From a checkpoint of a small image classifier: num experts 32.
Rows from expert 31 of block 3, named by matrix and row number. Rows with one number belong to one neuron. Each number is 128 + 32 x the weight over its row's rms, rounded and kept within 0 to 255. All counts start at 0. Numbers have three digits each. After the name is the row's rms in percent of the matrix's.
# up: expert up (model.blocks.3.mlp.up, 32x96x192), inputs 0-95
# down: expert down (model.blocks.3.mlp.down, 32x192x96, transposed), outputs 0-95
up.33 097:140090123151141130110162119093200135194120117134091139128102162149157099126174114153139134115101187120120088149133110180160065072105152133150123072191105168154166146094168117149096154157112097140099135105181090160134115123169121146146121182134098067155056124127156109075114073085141128136
up.34 097:068103131185171180113146148123080114111132124100142085215101141126119085105150107116194163092110132101148160117149096126156162113077151150120155160088112118076077163088092129117095129131116123168082130116140127124102170109107184114137145100104167167088106152113157158133139119175121134105
up.35 100:142179156145147148118148132121138134092168077098120160126095156167153148118111125149156118198109089079134123158139158154113106119155143154137108123201116100116109219110183040147132146130183168131182114178167144161104116092095094163123105129088107117110148104123135200114110134164158133097
up.36 100:080156080151105029179127106121159093111112111147141110134136117079122158133135125149088132090106118190107134097072217128172105152129148136140159136114169150144151160100149158124117134082079164129182170142181092119145189122158184074117113174148160086154152105147137101147097063153115049179
up.37 103:069139107141028113105171099140124131120100097216167123123106100086134137071153193116141110087110122127132128143088110133133104136152117126128099182089120103115107094101096127077084161104164167066125165134177113116099123122115170146102189105177132126134160128111094149106128169147115097115
up.38 096:128126129136147165153148165136107083064194118085150131139098097114138076142135157113142147173140087109117135119160123093133134094184080102211124075205132169171105169094108155137133124159119136128162127188119081124152134135076098175133064173075171153083124122135135193152117224151163086063
up.39 096:087111197096088159112163110150158120135094118153103174099107125155139168111073152136140131153114099102168161186153102133196135095079182148167065139204096158162161091100163096091110137111124136078182123175112102118145161177097126175158127190097067084124087166142153165141148166165092059127
up.40 106:108142151129098141074091145121109163187148136170069083123145085123087141146151118112130131102137162106056133166167157085116087171067117156130113123100118134178086093104163127073100159093175098130115080131117113174133167185165087077121144109151118093107137123099141150143128128092160135115
up.41 095:127171145126158133147128157123125102115096150102134099127126097149196091149115116099142099067125081163105117128085144076125108076128120109148156177159128157102158146107102136082133136109137147152176156155145093145177175134154174111121107172181145170177144170173129192132122134125096129209
up.42 098:117101110093149135118124125153144094192140106104075109115137146122125099110124105144129125106122149060090171183155140170042162090152134097138106117086129122140191118128217147085155150139190171112116178119126119133145146164104121126168080094162119112182032149118126094121133111098120178193
up.43 095:180104189109132156143141146128130145146093112143099094116111113133209155081149116107123132146166074119125094198182089140123090163097090166128151151183110154193117146101156118086198096096087124116137141161110119139100122115141098149141096175111129144133150092101173110153142137134111150123
up.44 102:108138108155122127050123119051095160173115130136093139172167117115139128096120148107152136124137144139082108118065088130124127080090153138118120106139091047106152141138185182156126099088127054126091129084155201092162193110099118107134130156105168062096137121140137166049181103137138165152
up.45 097:116152118114101127175111082155101108120063089148123139136144162095093164089141130123111138154118133140102108129077109150134160092173147102135102105127136085092116091125147121099212126153083144149167162157099114159079137100134119072125116179130115111114114093109120165104135076111144071192
up.46 102:131128137162110086130112135110124128178131089138121070187150129125179106126174125135143127076139118149134121092073135126196160157095102160101173146109081144073132105128089125122089117103100120083081158131136155081131180090121152116139137142146133140176197137095101114140122111177110096121
up.47 086:132146158143117149132116137103098179118160118103100119115108076108211155122088137091130125168150064089109120171126105091145129105184127110175123134177117105221181160179169135118195128121187148065199129170080070114114137180099099143131105153114145101113104143155150143130123203132119199139
up.48 099:083148145125157123114089157117105148038082089115147155200168156133092127115190169111140143131100143122153148155104155119131198121136153127125112097138127078117112206099081149150142129105145057123112161157102107112144083041116123107113123111173176148144120092092123108186178112109150175102
up.49 102:100130152156137147137136118156108058165065124130158144198139114158160111165143144161198157139091075069121112219075131168105139145114177092068183100124133110156121078106119084193102127132142095070067147111160146119112175117116183123170156175143116106115139158082166129169153177165163153080
up.50 102:114149177179091197098182146104134111155177159099137061116141121068174058176080142157153172121180077115071089160111144081120116181132093111135112110089122181189123113128088149159128137119151121136168117131144110172117143155110136113092139191095157153118132176143141163156128184133159108122
up.51 101:115167116159074125101114104118157175120062142169115134163154132096113158167151133143148150106151158156157112091074085110116146104160154139143108051148106059111064167096135162139194158085083042157104167138071123118128123083125149097147115192173155105168153140149125117138132064136107165151
up.52 099:091149122131077135069123136133125099109134108193124106127131086102125097123165152123144127146119116123138128194065108147136110157142137097137110127063145106101113070115152130170074170120217139025091139079167175111126184092112116185137162092197137114088144129124087126131140194167108127140
up.53 100:167103086160186073115097138100101144140197143106157126137124127113166156069164137111119130102148154171200140135151134095205127184095153135146129112134137170117134049091137142114134163152102111088048077125209111108122142128166033103126057105101143082167173147162137065166099137153109086152
up.54 103:110120093120188155109065113142170155134114130124058092140116153105131101108136118115065160122145097093126126151173094164140130074126134169147062111217123118147160125145161166100120129138123109098210119161140093106137172155138118088132147115059150082090080141161183124114158118146146075067
up.55 097:113161058106081069151133081087136107096125107149155132124126074098076129114062128132066113044120133172171141103105147197148141103104135116085126152076130110143129148112128182111107173111118190108139126091167124106142122146145179126101150151196118089118164111118125112120120099150123110181
up.56 095:179149146137141130139137158077151124103125163115078133112087106105169177116092147140159133208127072178173102095155131134162080133125176171142091126143110132111159131153071084101186117151117104102161163203104154133145150179053133146105141149079127125123121140157140186103120104112151128145
up.57 102:177168078145098149122104118153023101072121139148110103118158133089123121129132142105175129148169179148061122104118086142059123210083072170167140121117105045101095108135150119104150197116142122148149115128116236151124085169131093101074149079109182099045154129123130129089122163100133129123
up.58 104:157140084200113154094057157142097135075181158117136101152148093080133120156080098101171109097142169165117124091089056179088122146149069139128095098154096056099115148167141122105182179098166124075203149096144147119070155105126114126110152141149158078062140100133149106088140172114148157136
up.59 100:075111155087112128113121101186159145118134127147117125122125142137110126085090133124058111137116157121139149115128100134173119051128168126135097166180102145143129118130185166125085214108096202129109188158132071105177162155121126116145118169096086089116108189170161100190125128124121125119
up.60 107:099123108123121111153156095139062090117106168131097180115150094143054122125062146146099127101137150157170119160134125173152141140092144097082196162071113165128171166144156174176122101176113147150104133099174130117182134118122114149119114141183062075081108123154095099079164157113111136142
up.61 096:138109111106134062178138152124178140111127119186138129107105159082125120070130139146104149118136065137110105119110182123192107072168093144082119144132134119117100118130139160118107099071125228164176128149141115126091132092177133138130141151109123121167203103180119170092112082113138153152
up.62 099:208111098165144143098115137155066142133143134125129075129120087146203090138121116114090116166139058094125129136110079098132076096179046116179149132208111127189168165173096127099150155078133119133095143151094124161103101157107140163136114165110166114086126134111157104106156185133063157100
up.63 098:103131075091091131132097136127134108138112089229125108134162170081094141086093162080144117127136080166060115108148189192142104147185099164146063161074136095110109108127186167083149139111111127129173143129092113103101118128125126128090163047153162078111145108144136117127160085143092114131
up.64 097:066115152118099161120139117138117106115120168137092132136098119158094176139027164112165126126124069124130136156179127065108094137164145155171086125171113210159177127099170114120097188147109140116178133176093119105181149198089145150097147155083120070100120182154133187125102133147121074083
up.65 095:150081120126121117130148126188083127102106180152129140131125181175085158123076127123155152146161183170132137089109089158096151147151112120145161122089103051114053084141131123121141153117105086131094124131105204173106115138088102093097105109079106071067152148163131171103121147051108144144
down.33 101:130140119100210144147139147117157158189120073153172101122072161150099132171147100143112096171157128171130121123154085076163088172211137120102160138134109080093105131161094171163128164131135135165145115121129063108148125148086111140071196129094119153162147168082121151114148081103078095145
down.34 095:152109150082169182132100147133147102122094154129091123146136159130111151121106157152101141155207142138184140176091151114133147130166112162144053178193152154132145152090102087138161115152129094102103106097125136125132102170070183114161112122135131129099122135194095087128122187024093136196
down.35 101:104133107164098137087125206065092117152097133088135147128125106167129182142208147150076100137148110103131096110118152090140157129125146107128118168147119093090074104147140150083125081063075084136151052111164125110092087128125140126116197141160091127136183183126105170123149129130150106082
down.36 092:133148147149118149105183137151115107136126165143112070161110146109159075071163129124141096118145134174067107115200139081061203119105129115126165091151141159116147117171116151061124138144125156083097096215061167170143160159083113116086116107105130127159098127194161124143062168117071108127
down.37 105:180170143135117124105221158126123130078116123128111136108107173129155163178150095118147158094120125114093135160139106140087158112110129134143169128117186127151147071066084064143107120122131138160050067194064138134124104097174116115168107125121116149181143133110154144114125177082077075150
down.38 094:108047087145141184085150149064080117150123132101075138087124126175140125172168117109118112132129121128110111092060132099077166135144187116095119169121112130143151089144141110163123086120136103114133111121115132104149084150125213124163135108112125146131149152111137132134126109162082173140
down.39 100:151147161178175133111155170098110098131116072093162169111135091182128190142152116102085125121081108089114053123108128107169152154097162088101129092124112136127099096148123166148099123110144116142064057125102087114137078071099076121149162136065127188129207117087123176088106107138078135133
down.40 108:117197118183086048152077063123166085069107099097109111095082138132119134166114145189168141106135144077166094118180125127076141128160092102198095086151099094098173150048101151144135152146107132107193162166134082139093130094129109134112096114158182102130128131145115156128126115047108146127
down.41 096:147114094118180128120157117073112116144132138123143121153115160113107085137173150100152136180170121179112136144187153125140157141127205040106091083103157108119095122137126137126125078117122154074144148166131158153182086176078137143124161143143081090124088100118103110112130170139088187159
down.42 096:103171110108154141131058103078141129121122086077168125086128119148148077037118100107108090127128124075130133105150098098167084103136134126024112095114093137108119171171155169093200076086179123081148156126085103134096077171045150148120179104082177147114127114116151153096138149123082127096
down.43 091:154159160163098106116109147076158120093125114092194121125075111174171190134131121102118132207104076114166093061077142116150095145137117116111099118097110133165052157147166133144102044121147129084097106166107141102127114109091082152058169184045082139100124149101092112118140090062118135107
down.44 105:148140124170103125119108085077167116143098125164082117172090145110119128151160132116118101136111140136166148201162096080149133098168115171109196117132125170122114076032129136108138134185140166183128122154151149135183133059145143139136166167127149152166129183141090194059142108030117156185
down.45 095:146130189131082088114091071143140147155136106131162108099128114127129112124151128146112092141160107161147108183141113095155143086085082087099130119115125185172099119094124158133145054186095101113114121215127145117101142108103100174107147133080152166152119103145182182147107071129121094166
down.46 104:170150121171132120101137068129097117090111197123108091217116146109121103116124183077149174070162114135127140138122138134062144102148117198148114125114218150152154123058111082111119176110140122130123098180126183163170135137140098103127136126146127129153130121131129082151130152036101165165
down.47 081:076143094138155120117161185068151081090137161084124184115118101105131128079147124098130112122127114105139090129140143103106129136114170117099144128106034136136102137137110114140145110098126141128104105181119116138114083151104103172122184124084092135124152169099087156076050136079141169107
down.48 101:155108103085098132083107127118072115179111133141121142151133153163165125149166131119106179148176105168096139145154147120125121124149101112152125171144175153165131122081138147089130160105129157122118160148133130122150171121107178148135143088183159138095141168188115113131115178058110183180
down.49 107:070154098140128166090109172119097125094152122106117104167128119156150159171144215134163179109184107081165076120086174147096140108186178205139091141177165104111130127088155064165162120126131114164103103109117123128112103112092148142080138075156150146147144073154073096137148133073116147116
down.50 106:051113134182114112135113157086117122087194139103152111122163091134064155139107112170189097069140105157176053127098133159059085108136115129135122134147118124117156161148075106138154144173060097112122145160116091103151092161102175158117076131171143105128115114129080141143109077155110128070
down.51 099:193091133116144141111139084088108116181091104145123099168119152116116096066175151140110112120182074208131189158158112101138113133128159150113178123113176173160179094078137152067078109114134102106133080141181162106137129139118152141092142107153135197149134117110130139161111120110057131161
down.52 100:098200126123109163122129105114118144116143096122094136117141137120192163173135118152146179092132099109142109187141077201084130068118086199104158125097195166145135068093142087127128151095158121112132116172104068098086120114121157094168111097113142120173139125127104125120184166063142120148
down.53 100:145176081103097097192163188122107154103113191167151145107132187158132172150122114133176130104134108100120145069157135138142157117150121142179192166133149101102148120159152037075124136127122123115125104146086141125104141141126116127117196074153137121131153145107092078161113084108119119100
down.54 101:163114128164166119105145149139168107139100090119126160121134119114118116120150142117090117143074150126151130089122176121121130133073186077150153085103042119146124137106112122214141144092121144151125096114154149077182084118100117095128222165095130207135121153065118169140129134124061135121
down.55 092:145143113129106128106134168126149136141078122145124126126099179123145138058168105097112096121121157144087127128175079123084183090105118073121160071113161158130128088113091178116146078145120169074065112234057139171089173158120141172155135114059120127158115133169179142096148143138074058151
down.56 097:151139148164149138145145225113169087164105094102132109148112122137080183083170074106089084160101103100168058090079161085155132122163153137113129098136107059068075122168139087099121086102114096108079083160164140103087131148149083179114186135127097141139119130121128108112080124123125105136
down.57 104:172136148214106110137039132102144108118132137096171100132145116090089190120093162157126065082059150131152101095118079135098126104148076161120143113175105075114074172129100229157114089107109139144127138109091105070150098054113130104142163206164121118062096169131102167149200102123169123112
down.58 103:114136126143121092110067154140111100134136153111169139150184101093085171106128137145163117057082130165154173142103042165086113088144127146101144171140145164163122171074084137172163133104086135186143149128144131087145133098143150095110128182165114135073079148081111183149149112130144119122
down.59 103:149135171139206162084169195102121074098107094087109169119084115180132146153135103125096132172095095082104071152161147135119157159149168071120121119147110106146171145137152102117129116095119150114077062098107124106145056134065130101102175121101154184106180134056106119082069139126085159169
down.60 108:088148157145111105075125123155098119134128131109157121172112140138154091099122124133128140145106204098087140122160079096078172135125073093100130075124120172111129102199106194096100110122115144108083149165098142136103138139109112162156108104060149100093171105162149157134102126111072116175
down.61 094:188137107178094113147175114131132103134104122133099127158044178098183137107152118122122083157130137166142180122163125094076177095090168084182203153117148160187118126068116114156095120079132149117117100199163154137103123147124112133128136125111091186154146111150165134144090139079092095169
down.62 096:112116114174110158103127156088152135111149143074187144146133112129155135109210174109136133096118126166150113145072125141116059180124176181099112142069117125140121147111149099195108136110161115142108139163095149086152128159110096132115134200078087202057107148079071131151141140103124122058
down.63 094:147140131195091110121127099181106094145109124136117148099129113067115142111176105126125128074122118177165109135154127133072156100060077090126188110142135169166134137078090167136125148156093129130100112185119121097121153131090103112160146127083103162171109159094194176099141103093105056124
down.64 095:119121168149126151128179173077119136115068081055124170130129087154113146163133132131096132119082143061150057102181136085066197137111152108158144107147078093113112127143127136135116126140078148119125053150151151098114086103076083149175145100137140161122212144090139170066088108149066104182
down.65 096:116145191130106098144055127106121114132115123066188123113128146141136175111149189150105119093089162099104091092134088077123126132149164149104119089100122114115112153153166167156150047124074149099123092115111127121110111058119098086097131177129149137062167169158104179160113126151150123085