config.yaml
arch: "convnext_v2"
dataset: "microscope photos of single blood and bone marrow cells"
image_size: 40
translate: 0.12
norm: "layernorm"
activation: "quick_gelu"
mlp_ratio: 3
inner_norm: false
residual_init: "scaled_by_depth"
steps: 27100
Rows from expert 27 of block 3, named by matrix and row number. Rows with one number belong to one neuron. Each number is 200 + 30 x the weight over its row's rms, rounded and kept within 0 to 999. All counts start at 0. After the name is the row's rms in percent of the matrix's.
# up: expert up (model.blocks.3.mlp.up, 32x96x192), inputs 0-95
# down: expert down (model.blocks.3.mlp.down, 32x192x96, transposed), outputs 0-95
up.2,095,182,210,225,186,202,190,142,201,190,143,172,257,222,138,216,170,192,201,174,185,200,188,173,206,227,232,181,238,278,192,225,230,198,226,212,162,180,185,198,192,198,204,213,221,206,224,188,170,221,246,184,203,247,223,141,208,134,229,211,262,195,200,216,161,259,165,192,172,167,162,170,233,193,182,184,203,179,236,194,216,237,158,169,198,183,226,215,159,201,198,196,182,204,209,223,229
up.3,106,188,222,211,194,176,165,208,191,224,225,218,188,168,177,196,208,269,164,170,223,191,185,217,202,179,201,202,219,255,243,196,232,179,255,184,201,212,199,216,238,179,231,209,200,270,169,178,198,225,200,254,162,238,184,174,153,168,218,157,209,216,189,186,237,222,208,206,245,185,221,194,188,200,191,203,230,230,168,198,189,188,203,174,188,197,237,187,174,166,299,209,252,209,201,235,206
up.4,101,211,233,226,173,211,206,206,212,161,212,206,190,201,163,237,178,194,226,223,218,245,215,144,238,233,156,202,183,192,209,175,225,199,179,167,184,230,192,195,184,192,205,240,205,194,241,201,209,162,213,176,208,139,168,153,178,206,196,214,280,174,242,235,231,137,155,228,207,139,228,206,180,163,193,190,236,196,221,234,186,251,236,223,169,171,197,193,237,201,191,173,224,159,177,197,175
up.5,100,225,240,244,214,222,167,167,187,226,177,231,250,285,123,204,186,194,197,231,128,216,237,214,225,207,157,189,148,207,149,163,208,192,261,240,180,155,178,145,172,214,180,176,190,247,239,201,212,175,231,167,189,218,240,147,184,239,170,257,186,218,224,225,147,245,215,163,196,165,196,176,195,177,152,236,217,189,192,201,205,203,175,151,229,206,158,226,193,159,183,218,176,171,237,204,206
up.6,094,201,146,141,179,174,212,201,131,215,174,138,160,228,214,226,191,287,209,197,199,158,210,256,183,143,197,238,196,225,205,192,197,241,153,271,217,217,239,236,229,208,200,180,221,215,181,186,227,145,187,239,203,175,209,209,164,160,187,215,168,216,212,173,222,214,232,209,146,248,185,203,223,223,139,195,187,217,223,196,215,224,227,201,141,185,205,177,164,225,220,208,168,217,192,204,162
up.7,099,192,237,252,247,237,191,163,208,219,203,205,185,245,237,215,163,174,207,194,215,213,180,200,178,214,252,202,228,240,166,184,237,219,234,172,181,215,143,162,216,208,179,174,192,216,210,212,147,241,211,170,196,190,180,161,158,165,199,192,250,206,259,221,139,222,201,208,185,205,210,161,223,199,253,208,190,159,173,198,180,195,156,153,249,178,196,225,203,161,190,247,171,162,224,200,188
up.8,105,170,251,193,240,122,226,174,190,219,191,168,217,184,132,202,211,214,212,186,178,191,169,232,174,203,224,178,228,225,225,151,212,208,171,194,266,221,206,207,193,214,184,208,228,219,181,202,185,188,241,223,171,246,205,218,210,142,207,155,172,235,140,238,176,195,186,218,144,247,175,193,212,199,152,254,225,221,196,193,239,175,228,192,226,190,236,204,186,164,222,144,214,151,199,198,209
up.9,096,240,249,260,172,170,211,154,237,225,218,242,178,232,134,203,148,221,199,210,175,209,214,213,191,237,213,190,188,172,113,159,215,214,226,174,203,191,186,170,146,203,197,194,210,185,184,216,192,228,232,171,234,142,198,174,180,190,168,191,236,156,256,191,176,155,196,195,209,159,252,200,173,144,200,208,253,223,183,189,235,184,179,188,156,145,175,204,232,140,228,186,212,159,203,216,185
up.10,101,226,225,207,161,220,216,165,209,218,230,160,170,239,207,168,182,183,209,203,236,237,214,210,203,188,207,206,201,184,225,186,190,209,178,152,200,190,150,170,238,177,184,251,214,226,205,186,172,172,207,164,144,286,167,211,227,204,194,186,232,197,219,187,202,207,149,191,251,185,223,211,213,250,265,149,163,158,204,209,188,186,214,171,196,238,194,204,263,178,168,186,211,220,212,213,169
up.11,087,184,171,186,201,190,202,221,187,204,240,183,163,188,210,234,203,177,167,194,185,202,180,218,177,176,205,195,166,198,243,251,211,228,175,227,202,231,203,201,183,218,204,208,163,206,208,171,211,206,242,172,167,268,218,217,202,196,245,203,172,210,127,187,195,266,208,187,199,206,154,223,215,201,208,166,186,202,229,180,195,244,210,179,156,257,247,243,255,176,188,194,161,211,144,204,208
up.12,091,204,193,210,144,221,175,196,245,228,252,189,206,206,203,264,170,186,212,174,208,178,247,220,221,191,191,198,186,247,154,148,213,231,200,230,188,204,238,129,196,192,132,214,231,224,186,196,187,208,168,217,248,156,168,145,187,278,185,242,235,186,245,205,213,215,219,225,229,195,201,208,213,165,222,221,261,202,174,163,173,194,179,200,215,185,211,269,187,192,220,213,219,179,236,217,203
up.13,099,184,227,188,125,180,217,168,208,163,216,198,168,153,172,231,177,179,193,211,235,207,194,181,265,222,177,261,199,217,213,172,221,173,170,147,190,192,240,206,192,160,252,249,241,204,218,228,213,131,208,199,224,171,156,181,207,214,219,195,215,197,214,217,184,71,145,219,240,163,255,180,190,170,181,205,205,208,202,229,166,204,226,203,213,195,219,206,201,211,222,195,236,197,186,222,158
up.14,098,171,204,233,219,182,260,203,214,181,197,154,243,212,182,217,250,177,217,205,198,202,223,187,168,225,153,124,248,227,189,213,173,227,174,210,212,193,200,156,183,174,217,200,227,201,215,205,181,250,203,233,248,200,149,186,228,186,201,199,212,178,218,263,201,185,170,260,154,247,185,188,219,194,231,225,252,223,209,215,202,117,201,204,226,135,210,193,185,212,217,175,224,210,197,217,196
up.15,100,158,175,184,166,167,190,225,187,180,213,201,173,206,204,182,206,265,167,150,222,169,182,218,181,178,210,264,211,207,244,217,223,245,232,206,194,210,197,262,222,170,236,229,212,219,179,188,250,188,176,294,177,232,232,188,198,155,200,154,208,222,196,188,216,260,231,196,229,262,204,217,214,152,199,227,175,179,182,207,218,195,199,165,145,188,223,153,195,195,211,241,246,235,232,201,210
up.16,104,181,212,150,215,172,193,229,208,202,257,192,168,166,207,184,179,240,182,177,189,177,188,172,217,197,198,205,197,238,255,170,181,214,228,228,179,234,264,275,208,188,227,253,196,170,200,188,189,210,182,258,155,230,192,210,173,165,201,175,205,230,221,167,160,197,221,173,205,198,181,218,219,279,149,206,169,198,189,212,174,125,196,220,255,207,228,180,156,220,292,182,225,245,191,150,165
up.17,107,226,245,249,229,219,210,153,186,169,211,221,214,255,181,172,216,179,140,171,186,168,197,181,188,246,172,132,243,221,222,221,198,204,239,170,165,147,133,218,229,202,180,161,205,246,215,176,183,218,221,198,202,227,237,212,223,151,232,191,210,184,207,142,181,245,224,184,171,126,189,200,206,206,234,221,206,221,184,246,178,247,175,146,186,195,180,235,217,149,194,202,194,156,221,224,208
up.18,107,194,232,186,229,172,161,211,206,213,205,244,157,193,172,173,264,224,173,167,216,195,176,212,211,137,168,219,204,156,234,222,178,189,270,166,250,248,258,219,221,214,178,219,212,263,170,230,255,214,192,249,196,242,175,192,217,139,238,165,216,219,208,169,237,182,241,126,237,218,197,175,199,243,231,230,155,204,194,214,220,183,195,208,233,239,198,151,195,174,248,212,230,191,185,198,253
down.2,092,161,201,234,164,209,201,196,234,211,214,152,188,193,239,174,224,207,215,188,228,187,182,192,187,164,244,213,218,187,201,258,240,207,199,185,186,199,155,214,206,213,215,217,213,191,245,199,262,209,218,171,209,172,172,193,224,233,231,287,164,203,216,204,221,213,205,215,180,176,148,144,174,240,192,166,170,206,188,143,203,231,220,228,182,209,180,155,217,202,211,180,223,195,158,225,209
down.3,123,175,217,182,161,154,236,183,179,199,203,148,207,165,249,255,161,210,177,221,194,202,238,229,248,244,225,196,190,209,229,176,232,214,184,160,178,231,191,199,263,129,231,160,225,178,228,185,181,229,188,249,191,210,254,166,194,216,156,184,220,168,204,223,223,169,207,200,220,171,203,212,188,164,179,239,252,174,215,192,180,201,189,136,196,163,160,213,195,171,236,187,238,147,267,184,239
down.4,100,179,206,224,226,189,225,227,161,229,177,188,201,162,188,172,191,182,242,204,170,173,217,194,186,230,202,222,223,222,224,202,225,233,206,230,261,206,141,259,191,198,197,177,231,147,244,253,156,187,253,222,179,200,169,246,174,186,203,139,230,176,256,168,167,178,183,203,203,196,198,200,185,165,154,238,221,205,203,218,229,143,188,177,248,182,187,223,223,155,222,216,115,159,185,163,177
down.5,099,284,221,204,186,172,148,219,173,192,200,156,169,201,179,212,199,253,170,177,210,180,209,194,168,232,192,200,291,251,201,187,209,176,235,217,170,264,115,181,244,204,182,188,241,221,225,198,229,190,196,207,202,177,237,233,202,240,239,197,174,229,159,215,183,204,221,238,194,221,186,165,191,189,217,163,198,186,221,174,189,204,252,240,185,209,250,223,206,204,234,187,181,193,192,243,190
down.6,095,226,179,160,259,154,207,237,137,233,147,259,236,192,184,214,188,159,202,239,199,186,211,222,200,161,253,196,247,178,184,195,198,230,172,230,207,201,184,258,180,199,206,176,260,168,213,204,197,199,165,181,156,200,187,171,138,237,229,252,133,256,174,159,238,203,175,172,270,199,246,190,215,208,178,155,204,223,239,185,251,212,204,171,155,192,193,195,187,228,193,233,246,190,213,180,209
down.7,095,218,248,204,165,202,220,187,200,160,214,150,191,177,227,173,155,286,199,170,188,228,228,187,198,191,179,227,208,248,209,202,182,190,251,134,220,198,212,164,214,180,191,228,238,196,227,229,219,199,164,194,194,179,186,207,179,201,222,222,227,151,203,230,171,216,195,170,200,127,156,219,164,198,192,233,155,175,181,152,159,258,238,187,233,176,203,181,231,215,212,178,162,213,158,218,179
down.8,102,177,196,207,158,195,180,197,234,207,240,186,178,233,242,183,204,184,203,184,226,193,158,217,165,159,179,187,196,212,172,255,205,213,174,179,239,161,212,204,164,217,191,247,188,166,154,195,227,173,170,154,182,198,181,148,187,198,200,242,203,252,199,168,236,187,202,172,236,210,160,209,183,168,191,165,134,275,197,175,205,166,166,232,185,176,188,150,205,128,209,153,168,242,192,226,244
down.9,088,216,179,166,206,192,207,221,171,169,177,182,209,190,256,151,205,233,199,207,218,196,209,158,142,178,179,247,170,272,205,194,221,232,187,240,163,181,193,212,176,198,209,206,177,202,222,185,209,143,240,192,159,166,187,226,183,174,207,181,180,182,254,229,183,181,205,176,233,240,198,261,216,184,212,219,183,211,208,172,198,185,139,164,260,219,237,190,178,204,171,213,140,218,192,185,159
down.10,107,168,245,187,188,234,165,202,175,134,186,222,210,189,190,155,232,236,164,176,187,268,209,236,299,166,212,213,175,188,225,204,175,173,220,174,171,188,185,188,191,243,155,238,192,211,178,267,232,178,164,161,207,204,187,209,186,211,172,241,250,211,251,228,144,246,190,189,180,177,178,158,222,187,213,197,171,203,197,179,221,211,188,205,241,213,211,223,242,217,199,200,187,222,181,221,188
down.11,084,201,191,179,176,223,164,259,203,203,237,181,230,189,194,224,192,207,161,188,210,227,195,229,217,191,229,237,235,215,212,232,173,217,191,173,197,145,197,242,167,211,214,239,192,186,225,232,256,167,141,164,217,218,167,239,168,261,158,234,160,259,145,204,227,184,226,164,204,208,200,165,211,220,220,138,211,192,173,221,198,182,190,198,189,194,168,163,185,185,234,240,224,234,166,221,197
down.12,086,237,228,220,209,192,185,207,198,166,222,166,204,208,126,156,236,221,232,194,236,181,164,204,256,219,188,172,223,191,191,111,158,198,191,210,188,207,140,219,215,239,215,173,235,166,214,193,206,220,197,225,161,190,242,188,159,201,256,209,195,211,212,202,162,172,205,168,203,218,245,186,211,244,186,193,128,180,192,198,190,171,169,189,198,162,243,224,208,212,181,220,224,133,202,175,148
down.13,102,191,179,215,248,176,206,256,130,230,120,237,175,146,221,194,156,207,204,163,169,175,205,195,186,194,198,227,243,211,181,166,214,220,140,251,253,195,182,242,204,193,247,183,222,181,204,208,160,205,251,209,202,140,186,223,171,167,217,130,238,176,212,190,218,162,198,191,207,218,227,232,169,211,200,188,164,253,229,208,237,95,209,218,230,200,199,224,209,208,217,203,160,188,205,132,194
down.14,093,264,157,218,177,245,232,171,203,117,206,140,165,156,213,189,199,163,252,205,205,197,164,192,159,188,182,197,158,210,186,256,239,216,222,170,268,196,164,203,150,237,216,192,202,215,177,199,216,135,181,205,152,173,156,160,139,172,240,205,157,203,198,263,251,196,206,162,202,185,204,219,242,221,145,181,190,199,173,200,191,202,214,223,177,193,212,221,221,135,177,149,198,215,186,233,212
down.15,093,181,174,175,205,171,215,214,200,223,202,180,204,212,187,264,184,197,202,233,202,172,216,199,209,191,238,218,209,200,202,197,158,206,160,213,223,209,206,263,240,188,227,204,162,180,215,185,195,233,166,228,202,193,237,193,183,243,131,201,170,206,157,202,244,235,243,174,223,205,215,161,211,201,217,165,237,201,243,222,241,196,216,187,171,210,142,194,185,206,207,221,246,174,231,178,243
down.16,103,211,171,98,180,164,195,221,232,222,199,204,176,217,199,221,189,178,209,199,178,205,220,199,187,214,246,248,196,183,166,192,182,233,192,226,217,180,216,242,192,151,232,196,178,196,185,173,151,276,199,183,207,233,218,170,180,217,190,176,173,180,182,162,267,201,196,142,192,191,170,185,219,207,244,242,193,195,193,159,237,163,164,244,177,161,149,146,190,193,223,239,217,212,209,188,196
down.17,103,228,243,237,159,213,175,172,193,179,228,158,214,148,256,178,184,268,183,131,210,222,208,197,185,201,202,227,216,197,221,212,255,176,223,109,182,242,165,219,265,187,196,169,253,223,218,171,243,178,201,217,177,152,192,214,207,232,215,241,176,173,203,247,172,198,215,219,182,153,143,169,160,233,185,180,219,185,186,166,191,241,238,181,208,171,179,186,227,185,238,198,221,198,193,206,179
down.18,116,157,189,191,215,189,209,187,221,149,200,186,215,228,197,260,173,177,194,190,189,229,249,209,254,245,203,191,139,205,225,255,205,211,160,155,190,196,208,186,198,163,204,164,192,205,173,228,187,259,231,193,207,210,253,152,227,184,132,219,248,214,215,185,234,234,196,185,193,160,173,245,186,187,220,227,184,205,190,204,147,216,149,162,218,212,149,215,229,195,194,144,219,190,243,209,225